A small self-supervised image encoder, trained from scratch: batches of 256, 18.6 epochs.
Rows from block 2, named by matrix and row number. Rows with one number belong to one channel. Each number is 128 + 32 x the weight over the matrix's rms, rounded and kept within 0 to 255. All counts start at 0. Numbers have three digits each.
# convs0: first 3x3 conv (model.blocks.2.convs.0.weight, 48x48x3x3, standardized in use), inputs 30-34, a 3x3 kernel for each
# convs1: second 3x3 conv (model.blocks.2.convs.1.weight, 48x48x3x3, standardized in use, transposed), outputs 30-34, a 3x3 kernel for each
convs0.0:110085050124078080156142147139131108128096108144113147150119092152105061171150104139130114143148131125087067096112111142150131155147110
convs0.1:074048097120108108165155149120099076123088092112088122126143133185195170142145104098033049090094090102078095052111134050091113058067070
convs0.2:079090084117107107117051099051068059089085078105093097115105130137117080155129083098091136116130134119088102150174150196196180166141111
convs0.3:130092077140107104149120136110116080113101104105112134134120090145112062146118069084047051106063050055025100140151123128134149119127115
convs0.4:101065118097104089120143112120092105128113106139164166137173197142197227148157150134124115152140125189166139088069126121116134156126125
convs0.5:117132121130143135133138140151149161152151157164164175100136156112150159112143146097111105096101091132145139089134137118153128108153139
convs0.6:112129092114073048088087110138111156154129106091111069091140157049099129084103120173119107148117111122110094120152138101146112020024047
convs0.7:179137176151074126166125148125134120123050052134146099107106120133117116155154157141148133171138143149138141138129104105143151105089140
convs0.8:090132136106078100114068071117103087141155140105123123071087096100108088129136113167130119111148152176165163113159104089133152090097093
convs0.9:112158134113168142084147128086121137045133147069168163130170182106145143101142135169143137164163147176159139102079079161134112200163118
convs0.10:153166157174171166143125141125136143149115130127084134144141147160128136162141136118089095174125136139129157124133124117151163116122137
convs0.11:093128098092095073071108085126174173145190170150167176095108076129112066127095077151136145143131137154143137105161141109179153128136115
convs0.12:138121136168151155128105113109107141150146173110093128183183151154151105104102112110099099121112114099088089118112111151139126109134119
convs0.13:141140143163144140141138128126131131155113155118160165096081098124120122112128122069058068164122170117134136165154129158181178118128152
convs0.14:129095136125080095130094116111073131105089122103082121127130145138139136130129123138095126138122164159157182125175195104162225114132150
convs0.15:057075053059034024091091083137130135117112083098078109080081075125101077139160142150139146148133147123100095135163148095125127108102087
convs0.16:097054065115108099150167160112085106128125135174179188171173151173186165123122109049056047128152136121124128111117110134123118149144144
convs0.17:149101074174088077158097114130114089187079054152099094132140113151175100151160096178120107147129111144142129133124148117117155136135193
convs0.18:146125073162136001130110042150127096193170045145144072113174144116201137131151119138160159135140133134142107166167102150168074137136128
convs0.19:116134138084111104108112118142104117117098097114066078130120135116107140137135137128140144140129128114125124125122113098100085106107096
convs0.20:077171148085092092083090103119183142141091098119112130116092137102061131078076144087142147182175168098071081153158127194188120152132089
convs0.21:146170159079047058142151146165145157110070111141147172110096104127155182168175163092081066085069072124160133175159130120112112109090080
convs0.22:098106131118139135111133130131097109122135117130115126181151137155117110162113114129143136129156138137149130121119141154125096141139105
convs0.23:076072070056074047075069035085086126074059129092058106188173147169158127187179143162191170142174143142155123068079137088117129081111109
convs0.24:139142156148104135158106131122125094154120076162102099116128131102121120119133159143145140166179141131112112139136082051084129085166183
convs0.25:125136137116151140081100092146134113153184175131169189110088145073057146113127119132144107130120144154152174125157163139186174137172168
convs0.26:161133148134119128159132138127118128091114112104100090109096091104095106145132145136132142105103113109091095142167166144166190118127157
convs0.27:055016045121125137153140142138111129148146165126101120108100097194210170152136107084089107139130112170169156185238235119118079100109077
convs0.28:123086136140025184141079154132064106175000153141042139147159070186159059157136094117149121109122115121121108166142131170112159151117134
convs0.29:112126118143129109146128086123096098125111108108129140070091139117128149168172165161119100147149136143165173136218196118160211133150181
convs0.30:163156095079141189175137059215127045037114224221124021142146145111095148140151142211120012056105210153091039124133137142128114117139154
convs0.31:163109089102054111086082134140091112091130124120134121096111123127149132110118111152114135158122126180151124114117105157147125162125122
convs0.32:098113080117066068132108142097090112124111112124127142080111134060106138081082103153140146147130129137142149083134110100182176057079118
convs0.33:121160061126150076117134103143115103149146105140136134085129166078161192092166182132132064153165115122128142122097129114059114115094129
convs0.34:142113138109187134146063130187017179016255033211000188139140107130140144135128132121008130092218115151057165120131103132096121132178125
convs0.35:141027095143129125085176147139104069157141132097185175147129112093123137098113145126114104130144138115150161088051151096078155080131148
convs0.36:117123120130128015138120055107126138132134089101138129148130050146132089126146099155143143135156109106120116101106115110079128142098094
convs0.37:200131040099140149066135176193096059118120143097127195152121139075054137133129133149138131062093166046147234167095059067043114166155160
convs0.38:147126149136129148127121139118119148123122132135146169117144126150183159155185165072044072078034055121086092148123144124160147114171142
convs0.39:074110038078096079156152173127149106091099102137119098081082123120147195166149118109084090154130145156163158152124125138112077182168120
convs0.40:119167053122167010112141076135182080149201026159156079098136172084182195106183146136125074158136114150134090125122134129112128115109127
convs0.41:126138102130132123143096097151147141136135123147131090078115146106151124134133109086116172109101112096058077156174169165161140167159119
convs0.42:112098127087111124098105113161101104106109095126094102116115110134129142127097117148151151107128101142143135095087137120110104128139112
convs0.43:110126109119125063147138163147126073147112056124091146077107085085135096119151124159156144104093087111100153139077126202135119084077062
convs0.44:118106136119073069128102037114065128145059053156084059176165116188178131169159129054079116096104097139136127132139081123160125112131127
convs0.45:170125147087029046089108112164145137114083089130141163170166170112139161137164163130140118070090104118156146101079108113129148117120111
convs0.46:148131099118136137101144151135113126122118119124131083134160154091118141107086080126109145176143118163156130073049033047075056105028096
convs0.47:091074109100126122078099071107102093152152141117151115092111144129167172115126130128141145147140174156154166106073076138154138135170148
convs1.0:094107127107112136136149169091093134128156154154184169112073039109079089103110130102109116107123105116110100114086099125077104128105135
convs1.1:118084098114085096104077092093104126140176147140161115103113123117134178095122148125132140128150120130132127138094106123081068142117124
convs1.2:119128131135155148143134147126105111118130107106117101143128129110086129077088141129127137150157153143165153098097071162161136188194201
convs1.3:130119138105108123128116129130119118132143125139162150102093102136115147155140176140139138124132128134125130122133117153120115159124091
convs1.4:113137142121068096112097114131121128115079116131126145136106146136160160137155169144154172099086099114088089116152162121158190125156148
convs1.5:069075102084090109103106118113159158108152150108139128120094077143108085166129094144150128126134116128129110132110098134123125147140139
convs1.6:184158157140118109122090112098122117092100072139120135149150153129123146129143150140146136158144126118099127157139133166178194086124147
convs1.7:123156153134164159148174166146172162142136139185154165121126139125123165131157176116092105092053062171156144134101087093057042120107102
convs1.8:085057072132112086168150130081098090117145116085118107153129099138145148130145167140162153138147127131120105129094081132076051152132109
convs1.9:113066123119074133141122154122073097121063085129080091091086075091113095085107104108098097102091094106089095116100128115095123139122120
convs1.10:068062088064055095096080112100106102140129094149131096143148130148138110140132115109126112132143130131148148150151134140138140112102095
convs1.11:154089111134106099142112112135122144155141137159144131144119038148125062141117086132123129130121122119112127159130115142128118141133137
convs1.12:176139158154113155129088107139118132118092118111094105130127127158150130138158157126120117144153154090079092080095115123135133117116128
convs1.13:122125098120124110103100082122135123138127119124117107125121113167159121162166133157176174159140165137137141135142151136150121141115087
convs1.14:093122169082123183086123183129098078133127090127110110137124108083062078122084092145162157138158152130129138107134117112142166091129183
convs1.15:067046081109099105185176176088064084118123116131139142145122092138128123115132135147162168146145145129121115125120122123095083142127122
convs1.16:179165182113092122136123128147113121105094110111108123134119140167162160090111135159166176118112129097071086109147157118134149093078086
convs1.17:089120136077106111079093131038094113000076112056145129156170174148114156112134162171206217138159176131163162167159109147117079126085096
convs1.18:092097130115118137090100131105141168075121166112172182114110105110061100126100135143176180128153157165166157170164115177152129181117149
convs1.19:182174153201186163174157140151187170161203176151178156136172255111150235104139217129125121124123117120124118106088086105087094104103112
convs1.20:095097134055058117066070123130087095108073097108086100164143101131084076147128120158152144174159165120100119138169192126134173058104158
convs1.21:150148146113103116124102104194171166164131167178158198085099140100107144105115130142120115061041054047020040117126142108123136094104120
convs1.22:150155133164161140165157147122134127152177155159182165169162179128137174120120160131130125141146136138153147107104101097088089108107112
convs1.23:106100110115124125134122137097092104115097097131114117137144088139147109132131106113112114133142138159160160096096108098102113107109121
convs1.24:128101121153176157129145135112096122104106123135145156192168152155137139113113141115110130118107128136133142171175155165145090155113090
convs1.25:149151137138147142126117139145138105134127084130112107121127130103108106098110108143147137167159151146149148134128135172219191176220186
convs1.26:147181173094135127092111109150153140141125115154123133093087118090085129113123154146132132130109109093080087141140142120129134070074088
convs1.27:114121147100096120086082102146118149132113144127108136171167149159141140138129146097087100064039052043019033119127140095083110045041097
convs1.28:109115102109117102114105103134062087096024059121068090150176194143171201153143192196148146165118107161124119135108124142124107144126104
convs1.29:186183150166169153124133141129110105132127096135127121089135132112140156127146148184180163177174143159157150155163147165184171121170168
convs1.30:117158165189141110095129154117183189220112108122171202119113131098119142118127137054058063099000034050006036128110104115101105140150111
convs1.31:179121102169118067173116103087107146099101092108087118154129099151134130147135146142136126162125111142101117156119110164123130163139128
convs1.32:146150155104105114144153166119119094090087065118092118128117114119110117154148146145156145123128131127124162146161160132168185077138164
convs1.33:128115125103072080114124111126148195103133198109148199104087152076079126092092156143152167137126160136109152119131130095106101113124106
convs1.34:170102165094181125123087162157039181073189061153020175134110101133100103113113102076030074073121043087034077114125102139108095101106109
convs1.35:155110103112077129121130130148157104128103162099109178099074111107116083142057104169157170100117128111085143137139161137247142200153122
convs1.36:125081129134094125135122145106094115103096147102115131098104135122191170115159153128119130136117115157138112077074150071090112157118115
convs1.37:123112140115146126137143169203158161158160138107155208132145145106128153152155156171121107127076069103059099108124142156191148158154141
convs1.38:086080111093095127099104146132179177116167174113159165124102106127113116129117120138164161134165155144169164141153119139148148133148155
convs1.39:156156154101074093082041050112093086088060079068049078118119123148143115169158118141132127150145149127132134148152171134144140107125122
convs1.40:135116095106086064101127087067111147038098129068128144145096163114107156143109177155165192137144157126126161147141112152114124138140122
convs1.41:120133148130122127115104109115123149115135124128140111115095094113098103096090101145159165139158157140148142131130133146148169124133159
convs1.42:201187149213196160182168142137167147162202171147178155161201255125178255122153217120113109139140128125131120108097096095083086103099097
convs1.43:102103123103072094122105118099142146094113120090105117146132151141134142126118118122123127082091096101106120128080110069060056111124137
convs1.44:119146142117127143118115132097117133089123140095105145089099114095091120114105116126132136133143143135145138139130105134129119112130132
convs1.45:142144137131118144160159168151115082101077106157148140068091107101122132117130133176152148118085091114092117115137150112162148143160155
convs1.46:108135173138136160152121107112094100101127115107125119129102125131125135099137152120161146125154158120158148193159140176181151132156141
convs1.47:116116115128120134126124111110081096121093113107097109213196208205190155143166195108099095107094090139111104179176159196215213168170167