Weights of a small self-supervised image encoder: 18.6 epochs.
Rows from block 5 of a small self-supervised image encoder, named by matrix and row number. Rows with one number belong to one channel. Each number is 128 + 24 x the weight over its row's rms, rounded and kept within 0 to 255. All counts start at 0. Numbers have three digits each. After the name is the row's rms in percent of the matrix's.
After each channel's rows are labels from the 100 images, of 14848, where the channel reaches its highest value: "top examples" is what is common among them; "peak at" is the part of the image that holds the peak. Only what is clearly more common there than usual is listed. The data: photos of arthropod specimens (BIOSCAN-5M). In brackets: how many of the 100, against the usual share in percent.
# convs0: first 3x3 conv (model.blocks.5.convs.0.weight, 64x64x3x3, standardized in use, each kernel summed), inputs 0-63
# convs1: second 3x3 conv (model.blocks.5.convs.1.weight, 64x64x3x3, standardized in use, transposed, each kernel summed), outputs 0-63

convs0.55 092:159113118111114167124128159130117131119078160130141113113161143149138119131132146123105095116074130143147154168133117135135189168141160123134103110169108154151107158126137136168143121094086096
convs1.55 094:123151163154140145114145143121131099157107079132120085132107119157090161105138105108150111158114168127162117079089131113143191124115169085104134156138150122130149117144133133130134134118167123
top examples: order Coleoptera (64 vs 16.8)
peak at: centre (65 vs 14.1)

convs0.19 067:134189124128129106110119106154114175176100138116134125139141141119108166125119124083119117115133161130120147149120113100105169141133144137161046078119126122140110132131122107144171115111151137
convs1.19 088:156136082152121138134140160130130161137149121104106135141135112127100120126143171135134164090194117137114118143103175124105149142168110111151164124173137132155124131123115114081172130108173123
top examples: order Hymenoptera (47 vs 20.4)
peak at: centre (71 vs 14.1)

convs0.13 071:164144145128155113126105110147140181158064133099156131150132158102149182084113129140106138168134137113108136141097115101139116120128155140156131121105112121126099139087104129164142113179137120
convs1.13 102:165143097151137135143120151157121166129166112099082146141115136102119120117154121147141138129167117129121116143104152122107152091166094130124147125180131148170121112148121136079165083105174112
top examples: order Hymenoptera (69 vs 20.4)
peak at: centre (73 vs 14.1)

convs0.36 094:095143096133129126107127201126116116105105131139131138165137099134142122120129098075135132100107093107160137149145125109124121128104133097173118125079118123172121177096111111135179133129139151
convs1.36 106:189115167094137124153119143127136100126130148128102093091151122202120137125129136146095116111141111124110110169182131132094168096109168130125135115129165117138120126135139128149116128117091161
top examples: order Coleoptera (60 vs 16.8)
peak at: top centre (50 vs 11.7); centre (34 vs 14.1)

convs0.37 113:147124113080146159082055123123132148152116158151142167110156099107133137147143121117072115122137141136130105167167116131150170120149108143145108126083137130100148120100137138133106123116129162
convs1.37 099:100117125119110147113116141108127124126127085118155093108176170147141094135143109155104117148134101138162142090112134104095086147103139108134109131163163146119126153119104153161062090134150139
top examples: order Coleoptera (36 vs 16.8)
peak at: top centre (41 vs 11.7); centre (39 vs 14.1)

convs0.16 087:152115120093127124105095145174120140126085189121157154154135117141152121131157130131079134165103154124153146108110158113128164136157121111125114142155096138164116146113128121126144119137070078
convs1.16 116:088129163147141133125131092148126095149097112112113094142105138127128163124095120130122132147110149147130098084130165112114148128099176095120123125174083152126160118129117085169095110111172133
top examples: order Coleoptera (85 vs 16.8)
peak at: centre (93 vs 14.1)

convs0.23 092:141160133175094116120102129119111097094138158125140102172141139137152194135118136116119095148099155117133169116132112104173138095108161129143119138181097127112132080120130131131107139158112112
convs1.23 102:179114165127190107140122157125145128121079174101131115095120162169084143144154129136134126143159093110112128159142134109151171112127142112097135129094148140161110098135107139156137114134125131
top examples: order Coleoptera (44 vs 16.8)
peak at: middle right (36 vs 11.7)

convs0.33 075:122106097114158125091147133158136133127096155106125174154128084121178131096083093099121160147140145096128126156151159107134148122132110148156122122126105134151090155085116121156157114146157155
convs1.33 092:156139125117108170148108144122148142148163112103098119100094112106124148160152097106076111131110132146127101118163122120124117059181114135106099163132141108108146112159101127128092127093142129
top examples: order Coleoptera (46 vs 16.8)
peak at: middle right (31 vs 11.7); top right (28 vs 9.8)

convs0.43 090:117138128159161139114106114136139094088164095144125111212140116124146109147131128120079154113156114118119107106155131106179093142120138125133139134142118115144126174128115147142127144101190125
convs1.43 112:129124153101121107122139105134132094106161179132102116198115128100089132104135133144137131128087130106080145132131099142121139130121078111171140145113133095076114119144126154113116147103088106
top examples: order Hymenoptera (45 vs 20.4)
peak at: top centre (46 vs 11.7)

convs0.17 078:165092084116107191107146148119145156123108122128110129140140117137156122087104152125107137140141112112121128162132094100121155143143199124161093142148123163161122140085133130139158097136118118
convs1.17 092:151132154127155152088144121161120147126140083144123164128105136141104131110167116109152117139116145107195127044084099110107155125149131097127128136136140100125135175139124126126126156128124117
top examples: order Hymenoptera (43 vs 20.4)
peak at: centre (57 vs 14.1)

convs0.60 078:140081120097124114101097140161118111120165148115108120143136120127142134106104118117107207154145139082137075104141155113128124097128153147118058101144138109163117141109148109121130119125128138
convs1.60 071:130123099136127103227106149130116133130137143129089150116152118107141147125156129108136082074117115154117132147123119149116122134134128190165171111108109118135119130094156127105149114141127122
top examples: order Hymenoptera (50 vs 20.4)
peak at: centre (77 vs 14.1)

convs0.62 108:169085130111115137152134161165121088095110145107133173127117135168158144142151119089137146142174128136147122140125163100142130070123113128094093110164092129156109103129126139122103119096132107
convs1.62 092:100141161129112123135110126116106098110143119125164105088144135104168134147109165118120134182122137127122135116129136155161156112080173102084143106111114153103133107105107106157082128144087166
top examples: order Coleoptera (49 vs 16.8)
peak at: centre (33 vs 14.1); middle left (28 vs 11.7)

convs0.1 086:143162138106116095117132120156128133148107144116123145129124129077098167102173109084112138130130145144142145141113152095119131138156113139150041104140099106154117126151134109102186133109138123
convs1.1 113:068126106118135126125125127126138111115095183131111113161112129122125103134106179108133152120148116164110137127125194145120135153121136113159147112140077134131125126135110065186123125121156139
top examples: order Coleoptera (44 vs 16.8)
peak at: centre (61 vs 14.1); middle left (30 vs 11.7)

convs0.61 100:162090102102092192124144155107147120120123102136119130097136142145164113090106156111119137169145110121112135162099152114126155141142193105139099130159127129140126110110157164152121096135112110
convs1.61 103:158138160121155135108128142134116138144161079146133155140109131122094153121174110117147106145119147111192111044091084131123155113149137109104148129123146110129143159137125145107115156138126116
top examples: order Hymenoptera (58 vs 20.4)
peak at: centre (57 vs 14.1)

convs0.44 076:148116120130107114188114137140116134114134133081164151127108118142156115147129125079126071127162119174135118116109133099130147124121134146107046093150138121128113103125126137156112092097148119
convs1.44 085:102144135145111107136123104109089116125114159132148147103124118125168157106135158149135203093108118104122134118132096143141095105113124188155161114104140111125119125079130154117176117155119103
top examples: order Hymenoptera (41 vs 20.4)
peak at: centre (54 vs 14.1)

convs0.29 094:129190155143127098120132122152151139108131115109080166112160193143141116149161115133144118138144141142126165110094121118110104110111124130111122106137085159113100135104089085087122142135123099
convs1.29 101:113072093136111110101148093130156140143123134158164130193162179126128105157075094146139133163128120130127113117115144111101126155149094100120129141121131150103081109135148128119147152111133138
top examples: order Coleoptera (38 vs 16.8)
peak at: bottom centre (32 vs 11.7); bottom right (29 vs 9.8)

convs0.25 123:105114141127148166141132158131099140144128118082105108106144154163136156136133126125145160142166137155145087149115160138144123130134126136102115148111102133148051159113109148107102128111136055
convs1.25 092:138136077109142150101156159110105118120121118183163099171174132133149092103102108126163117137096154154122137113088121126111150114103124115136131154100097153157103129130099104163139104120138162
top examples: order Coleoptera (62 vs 16.8)
peak at: bottom centre (44 vs 11.7); centre (36 vs 14.1)

convs0.2 116:119131116095125138106109165125125111089144146121135109141125115122135173137099110097091153176120130109149111060140135142141095151133186152134118138139164166146134177120126130165162117120104106
convs1.2 100:118086135079159173092116136112143090103112167154129080132130107136092133095100095126125128129124120119105127111165119116152149149111178111120114151130087158111118130120150134125076091131111134
top examples: order Coleoptera (55 vs 16.8)
peak at: centre (67 vs 14.1)

convs0.30 144:130137143114116130113120126138133114111074124125101143154163160096148169141129139125106116129197149143131146151120096126146130130115109132123135149126075153133102136045100126177104110144131142
convs1.30 100:084094107160136106134106148147136170124112146128128140130161139100128108132132110148129160149164173182137167155138165137096145147162089105140118160160133175149138116141114141139095120115159137
top examples: order Coleoptera (41 vs 16.8)
peak at: middle right (32 vs 11.7)

convs0.49 089:083151090105116110131154150102167118167142110129063146140151122091170080107126127109153114101149120121107157166116134105100145100120108111126115110103115110112119135117156123165171110118124142
convs1.49 089:109091123166112132133131082139158144137107107142107117145153142136169098196084104144091136148132153143126116118162130131104106118189101131130114132114132087111151122119127160144141151131173142
top examples: order Hymenoptera (41 vs 20.4)
peak at: centre (38 vs 14.1)

convs0.34 088:133137116125142130125114133135135199143097124129115106149154075099119140149121156129084106146164135128105126160146107119108159128121142118196112157106119156148144147108146116131156133167072141
convs1.34 089:154116140120139165128113134142135148144120053112107158058097120134126122098153131134108125149146133106159148083113118121075148145159121117147157123185122148143117168138115141139109124138139120
top examples: order Hymenoptera (53 vs 20.4)
peak at: centre (82 vs 14.1)

convs0.22 151:171114140102121135122128144142140101136117122118116149134141130116161161138136092094120173142162137135134107140099169077146144088135121110149032091132114102132118104145130109105129132104141128
convs1.22 116:072113129130156132145102130133114170129135142130107105116166138128138094151127140118122143144172148162142167139132180150159096137134121113143109141127072144126168125113106120164106080170158135
top examples: order Coleoptera (38 vs 16.8)
peak at: centre (41 vs 14.1); middle left (28 vs 11.7)

convs0.46 108:196128167120120135117130114159126169118092117119156122106127166122103154130114121130104149159148154123121150122084086101140158137156138146158060133151095163153125106112127115137125151155123127
convs1.46 109:148155162123153117118104141157078137117104121128112139099083104111098177110152146107159125148109117118152134109090105134117141139132144107133118099164106099144161176106110100160081127131157099
top examples: order Hymenoptera (49 vs 20.4)
peak at: centre (92 vs 14.1)

convs0.14 085:098091103115120159122129161108151126123139110071145131131119114151189122107132130112138154181147130126123109157131164133106130136156161117108123119127137165111097181116154173146127118090166115
convs1.14 085:081144106111131119085175111143128119159128103154119129201135173135125162093111109110156110129108163134150134076087105134122160145124155111126145133093092131120135147134126136123148115142109151
top examples: order Coleoptera (44 vs 16.8)
peak at: bottom centre (47 vs 11.7); centre (38 vs 14.1)

convs0.31 110:143137120109068123086104150149173148097060153107150139140134145157139135129144111112111127163202136128131146128075122103120160111143132135154115124114087134126121131117111130135140105150137118
convs1.31 106:104089160154136093110132086155111160133147137136141134148147148122134127169078129144140134159173137135127071131140164112152087118104145116078083121128112170139145103153140104146122125123140138
top examples: order Coleoptera (43 vs 16.8)
peak at: middle right (49 vs 11.7); bottom right (29 vs 9.8)

convs0.57 085:159091098100149154110135155139147102105109118128150178161154162110108112090185111129119164141133128149136113178147149096118104133142114114113090115109128118158124132132142154094093110108161148
convs1.57 100:098138114105125110100157109114120098116125135122118087154107117105142114123102133109133128130128155148114148068080150143087153167081164094143144096144090158139120116121143092168096118122151143
top examples: order Coleoptera (66 vs 16.8)
peak at: centre (64 vs 14.1)

convs0.6 051:127091110103145156184089131156120102135116150086153153101116108129153111119133146132114127144156110143111066128116171123132137129134158174121105089132144114132102117117130119157089084098157111
convs1.6 086:124153143129100103122099131113095110144138142106142128137089106098147171107162147144114195142067133101103110125138092149115145094136122186141120142113126146109129147108091152090147121116138118
top examples: order Hymenoptera (41 vs 20.4)
peak at: centre (58 vs 14.1)

convs0.28 086:148160119136132126111114100168116192140080154115137139152155137117125138137108123092107130155160161133115124120122093130130121149126146122200062125121092141145110164121121098148153139138141114
convs1.28 096:192139107133124147123122168134115164135152088094115173113111119104089100116172177130135150126154112111140130147100144119110175134157100110156143122166138143146122159130122108099121148113142097
top examples: order Hymenoptera (67 vs 20.4)
peak at: centre (74 vs 14.1)