Rows from block 4, named by matrix and row number. Rows with one number belong to one channel. Each number is 500 + 25 x the weight over its row's rms, rounded and kept within 0 to 999. All counts start at 0. Numbers have three digits each. After the name is the row's rms in percent of the matrix's.
# convs0: first 3x3 conv, stride 2 (model.blocks.4.convs.0.weight, 64x48x3x3, standardized in use), inputs 0-15, a 3x3 kernel for each
# convs1: second 3x3 conv (model.blocks.4.convs.1.weight, 64x64x3x3, standardized in use, transposed), outputs 0-21, a 3x3 kernel for each
convs0.11 104:466494511459501504452485492494511495495503498477490475481472464492484475490483473464448456466470456478463465472469458476468454476467459494490504482483491460456470479473479466493456488474472494494494496523512497516520523525521525525524513518516488499479491485469494483481447438473457456464472455474500490497495504491509503494499495501518503511511506508496483491484501473481484482522535537521531539502511526529530526533529551526556547
convs0.12 105:524506493509500510488507501480468466502492474520520495500503494505508500495498494515525530501501491447446456509510506489491486456460460527514535527510522503516507484497496486493490489466475499499501506522488495495490419389419486473481526526517464478461440455439439436444493500491475486468468465468495501506500493506479471478500517516492504496486480489505501521481508496487490501472486486507515528529541551493476446521500488537553536
convs0.13 102:516521511508503528506526543509483510515497507501493502493483489491479485491483492481479479505478488523513503501495508509497512502489499447493525437484528442491537481479486477494503457473502506486453522497478508489479498494477514496473498483475522516486522520473501504460458518538456509562447517544483495516473484547487504544483494524492505535506504533493510508508516495521514499515509476528521478527521463510492489526501491519512482
convs0.14 087:476488512480481520479497501476484497448484491453460464494491483499494484497490477479481479505485496490505507495490476498493469485487467491488510481506527483489505475480466483499483481490486498513508490522524480504524499502505498506516491502513502492486489468463475441448472472492478482481475468464487510557490507567495509550489514533511509537511525524492496490480495497495500485502500516487488510482483503491483475479477477452445459
convs0.15 108:532535526518527520509531520491490469498495480501497483493493495498497497502502502477472478487487482478474476509502507505496501505497501517511512509505510494492500465475448461473415478478467508501512507497499521513520517517513522519518509511508476496486493502500505514505468467471462477474471486485543520525524521510527522516492477492502489503497487504492494488478476480482480477489496483495498495500500496502516512499508519502503508
convs0.16 106:505525516484508501477485497494480480484471475485455468501503501507514517486492493513509503516508519485479471509495510523511527541536545494519508518551527535561524483480495480479477490489486522519525509501511502476485481482479457467464440447450512520522513506533517533535475485483454459452448441471492488504510502495499506493498493486494495477502497487488499494507512508523541526494491509477488487478480488484519508499513511474465468
convs0.17 093:523480469493500457484466457517543556522537562513540540496500505504505508505507505473481476500494495471486482493498484499499476492496474522532519526559548502523514504482499469485486485481488499503474504513494501514504498505503496505512486502510496503513488486503476466489490506469505523451485472439508500484517511496509498479536496448555519455544523453482490488472486505481489483517485506491463488477452477490468459503473466487447447
convs0.18 100:476473489515479514496497512470440476492465480501474477456454469463461474479480487504525505467488475503526516486495482475485469480489474487520476496536504466509475480472471483480483496470500472438442471470445494486486481488485497510508495512514506493514502475499508478490478462489500504509501523517510511498509530517501514510482492492497502503504522522490504492495504493470482464508502489512506496532517508494514518491496532503510520
convs0.19 095:465477480490463503502501504462491497440479489439457469500495490508499493497488482479459444492466451494484492499492484504491476498494489495477511514517538498490504488457476496483471502492486506506476490514494465490513506502501503512519488498505486496461497486463496483491493482470494494484508503512515535537516531556485511538509517519521503516506503502493484487468483470483478462450469472454461469469449468500516513481509522479490522
convs1.11 099:503531515487527512482502500480516523498534549477480498534519545518523550526547536502471477491485470509534516503464496530531504502522483512562526523586544503508505496495479520517476504496460518494505509502493514527516467501480456482464439424463489476458477456440502511494473479483458482461496517496531487498523467485522484493499495498513475474504478484496460485461455458480470499476469484480489480501514508488481492495518504497520493525521508514496488523506520515517510508502487481466466512490501499479488524522528521505503507440486551516543491480495510527512500514500483497509486504528477496510
convs1.12 094:493521507483492509501476507503510535516538554496503502510521534478478503497512515471508501491529515497515502486481463510549511466435461511548530496510502519477505487479489473496499498488501482492487508551518466450477466480477475449481497456483507476476525501506526537531460498483495542507503519513496437471490446458503521500516485495492437448497500513455439458482472490511491526498481492485497502498489509494451492507511512503528508489506474518533500540557515501505494519533511493503484506489513533517533552583556504443490487430476541547533465447460503549516484497508502535541511515529485478490
convs1.13 107:477486474475473500490493482493540513465526501485485512483483502532490494527515524533485508519471514508506535536487502507468483549536512453487494459492489477487503509500494496478513492482517510501537499473520483507487494560536495549535510480478494529517507548533484505477480511529461501563490512551516526493509524499488495482502503508518490483485494486498511481522568517500520480497492514497495515505494500490485450496535454469527490518531492494515504467445492521519497520501502502485486512498494519508480507501481474482469502504466515472452536522498494491484472489496498486513476486482485487471
convs1.14 095:477497493490502466495513477482522519492538523472496477488483516477479541513539529485470486500485468511515498476476519494480491531557525513493459522506454521508474448466500483523514529549521514506527506476460518493459518523500529531527486491524494480477519543514500514491498496508492468477499492520505519531505524562497501542527526501494486497495501477506498493552560499514519504497504515507506504516524513463485501500526511522525464528547492522497432483449466491506524508518533495486518487482469485492483488483492514485484510500520510525548499530527512509502501486483492483510484474537474479553
convs1.15 120:517515516518512518537532530451467474471490502445469478533531553531527556528526541508499517519528525551539544510502498497502487460464455519530536511521538515509523472481463490501471482487467503493494502507497509505509486493513485485497485482495486470457470466441479484465509506521480479489493502502544559570510530540534551561514505483497489472507502494548539576529505541552543559466470471499504492491501469467485472482493492486491499514513496517507502506503491525514516525508506530520510464454450482486471485476475510481495488469465512502504506518509510510504498490496466487492488509518508524520
convs1.16 107:504486480508515520540579568494483492478527523472522514495491480511483508504507523499494508506509518486499497518512495484508494504546519487483482489493496510519523469487518475502541511549548514525521515530526530548517500476484526527527557555547539540537507524517465462468512539520482480471456427450516527528512519522467445462511523522533534526479455466483494497479505511470493488519540534516536526495506504495462494493485491490545515518523530529524517501497491506500485513526497515524479493495489498500497504499501521558548523542536477464489511511513486471489468456469493493489497492496510494500
convs1.17 096:496535512514571527516565535447489508455490504465465465497477477480459489502532511480466454486490457520514510519462504523489473537544537501521493500519493512514500471472513482512521518544522532500499522490436541513465501548543500539566488498532486487489525558543503525505518506479511479420487468474501485500496487516504498502523505509495476488508509493485479467515520483495503481520501502530509502530522510478480503489514524502507478529522497538502457521459450490479505482482506472461485487492476487504490497493493532497500533528547513529535487510522504496488504488472487494503497498538481492561
convs1.18 106:536514507536514530519515525524538520531532521510488503511505513491470493532535529454447462490509490539541539495482484526520511542539520503485509508506528509510535481479475495490496540501501470439476477457468532515522516486519526512516510492491518512522521525517459455474511515514483471487478490490506537509509516521496490500517511516501520514505539497485479482533518521536523526489484495522515542535539544462473465479504493509507506528540519475477477480469487503498509541535555562549561508517508497518485476480481491502506501486496507538511526534524514509511501469485470452452490485477502554524
convs1.19 093:462500483455500463437475447493526504494557535477515510495484526471459517489510494517473523505501473509530492485461521535501495534555521512531484531557488505517487465487512486541526509537499507491543506488487509504477458468448494497468463467491507465425509510449518523510478482511489475483528506508498512542508494560500481529502535528506501538498503494486476467501522443463481467490498490499497487493508474459478495515534502529544493526529470525502447509491530489491488497510505483484500503490495477466464484479486535493488491449488506489549500548561519529525489499492500474524500475539504495551